Weights of a small image classifier: muon at rate 0.0042, batches of 64.
Rows from block 7 of a small image classifier, named by matrix and row number. Rows with one number within an expert belong to one neuron, the router's apart. Each number is 500 + 50 x the weight over its row's rms, rounded and kept within 0 to 999. All counts start at 0. Numbers have three digits each. After the name is the row's rms in percent of the matrix's.
Before each expert's rows are labels from the 100 images, of 14976, where the router gives the expert most weight on average: "place" is the part of the image that holds the peak. Only what is clearly more common there than usual is listed. The data: telescope images of galaxies (Galaxy Zoo DECaLS).
# router: router (model.blocks.7.mlp.router.weight, 4x160, trained with AdamW), inputs 0-159
# up: expert up (model.blocks.7.mlp.up, 4x32x160), inputs 0-159
# down: expert down (model.blocks.7.mlp.down, 4x160x32, transposed), outputs 0-159

# expert 1
place: centre
router.1 110:463462513534407425500507542497534451543531525549400492540611448543528489486543468372532473497373458520432535444479473472491489491473502481620547420514527494483420444485506545528504424368479421501562573544427479510455509552538501519493492493483521485445455556508539530541463341526457532517519442495515461470502484463443484605542509470483514425479440437481450539533528551534534476409517558508516481372544479463431407442415515466522541484453549498542463599420441526433479448579473473
up.0 091:455508533519526476534549488516502494550483465520513561453501532468488515446463418507508442573487490421467486541524532545448470469513536498498517562539443507517544510424638503487447421462505538469460451434501524493455521480496498409482528488561520462465505441423548520464580480475472492639452355545511482561425446540478477483471396549490615523523500477529484584547461505557495579501575489375507530480506491460531444617482477526447491529513497454484522478519475530547422728376526481
down.0 100:496514514533514530400549405505617500562547483469552457533485500470501609576464550496527470439526533527537528480532389534404489554466516483478567472474486535458481578531457462516528544579529567457499543483561392441509487530517527539397519462440390592531504544431549396467452547486526463376518584421487542406450526498496515531497590482553432465494443554536501436429491509496519509456504477546581462463470526411447540454527472496554517587514486492484549547594542429389530474558501456
up.1 097:586458463580496597454512407470534457505472451458435521530577478522483480470493443486549501447491490486487460511453545569529485458503467446555504587525492560441436605591512539426452382501534537475518443514464520493512496458480454512557534518480512538555504538398443565485419461526480549453522592435453448459503453446516551536635534469469552472433519516528482506469501493589497491566523536412472391466460507564552446513477490620549511538498444511485687417481573444535433556465493518
down.1 103:576569536530477486507591508516509476485488564546558521537518530482465530448573513472587552483516528454548420391524489469440587483429600481456481522544506538441577426377449498442492541530447522565419526484519470455502521481562527529485505541498484471493486486540632418522502486443542554575524435499593539476442483404530432375417463472460406541531564564496474491408499511480510531387418451491541486535568462567493477444529513486515498518474387448485509436510384509547494518440514573

# expert 3
place: top centre; top right
router.3 100:464513517518427474522516531499541447449562553544583491510539570475496421460577504385553471496389440558461528423504567427390494529508488462592555392512510443517460443420537536494534444426569472523567499546444341476500493551545481519519529501476567456444498534516500357518472428454509529572525424496504489498522477474473467498564544447513510423475416455483452550484481440488526465447480506384533452419532448504482462556509506356483464492433510534534435537423430492499473456496478455
up.0 113:552454373572443490450436519515484456448516431510435449586506410482506514465499494522489589482428580465478476516482490535575536486527598471467453528520445460485473552437538521540489476414489588559525416520460455491443460411481511505486494487364432538482543409510475588409507481507470547597584510480489462533504552488530475531471495469497607512521526521543510516462553451598477461457500524405486544572466482607574496512531525506550527561537475457510475473583426457540400559449645529
down.0 124:464502563452484530541591519453461437429557379444588531447462566478596606557517480504504490483516545467366509554503503480463561438464443461472513517475486505487593438479386501536543476489539460500536497510529470493567522534486455542582391469550439548500455622565567563527406448571563472502544497487577475428541415439520486562491542482427439549539489608504553465448430493473597543498586431492525549477478493569481488435437497562490432426510480539467517469489473470499481501430490515
up.1 099:518540508455449461223490531498398492599489505476426478407584514478473569460463425523482530506429559495543486576549478566596500476459583509485528578510515484494453521514480539472500519473505502488459435491408418434560471510517543469524525523535503471505485558451565530478425497526481503581460501514480550562520446524501416652513448530496519538531518475483528490534497538609493497526508517421407547451433514502515497466558494467466499480533423513426501501529549487452416577579500497
down.1 098:443476561430575573610537460486518459410532440443556508545474557442503575495492547487440488559569475478520436470496546553458462573508517518476528493517502599497666468564496524576480453509521455480479437534463555661413414525589561478537452441539454495492466451595454537502458485438501509538478544506497509482490458389499597483557531559433484530558468521470541471482528451539467421525517426514442498443459535474486503542518470440523450506577408398430558430461487485565519519560484489

# expert 2
place: centre
router.2 093:439524487533397469537521505506608444497557559546482449539598555517455373505557524376581469484393468465468505430531482422405493529509521477575571373506533436496496444438550559503536443457550455546553621568486416490442486512559471497569505506471536512477475513499465498497439413485462503451542416479547494482544486463434469474573469484522480420465440482466462549524513513532545498446507465448501480473573466480484471370464512422503470471403518510544462559467409479476471527600452438
up.0 066:442479522571520483454482611605537391494475540547497401520515464485520450484409460499521494545575420470565470529504480533434441489447520508553498546542572461424458540539544549466464435419570457401440439477417513393437533456554577535444488521433486498550573527448492540459520411476464582569542484453526503505518509533515600564526456585502519463428449498582457451456437489559545538579476554524504441499497425596558494456484469430526539446543518522565484397564478566511486545535475471
down.0 075:545589552481525438496552560383517582473465521437527385512466507479527504465504513404432479474609575530577515669523495548505531546521497502484521498464521580429409431550542465459524414557572462622517434540529463613492452517556435474535527606535458504493535525484503479571483511529470537491548503487526511455530503427432542515485508489543458437532514435453516461534458427548490541564485429574461490463502581544470518525432499512590568558383546460497545562503489462492521452557538464
up.1 063:460574574405415471350491481479505463530510442524462418505627486455524587531511504539513622467421387476512517571453482498487551512474478480564523510459501465523499540396575520518481552509504525574546458533513445380482458541487482577460509535491441542520468509511594594537492465466560556542527519483460472545496560462465478579517455492512469559584436423451436546564481518574578508406565477510483539499469461429537475445527521506458463438544419433535453440364532506505471525487465481
down.1 080:687487423489494464514508429561419419531538478495438499498487433453455553530432577447572441425549544567523490575512527566542518569443440488534585489519511397518526464474552491558483523463571571511471433463512587599523517517478452400581412488481523527463559549517564451471449445532507560532456433407536507399501485548458536484512510541603592586492513503534455508460591537481536437493485444434569524438434506521472485514458481474495529498520559480497558406528518499458498470520563490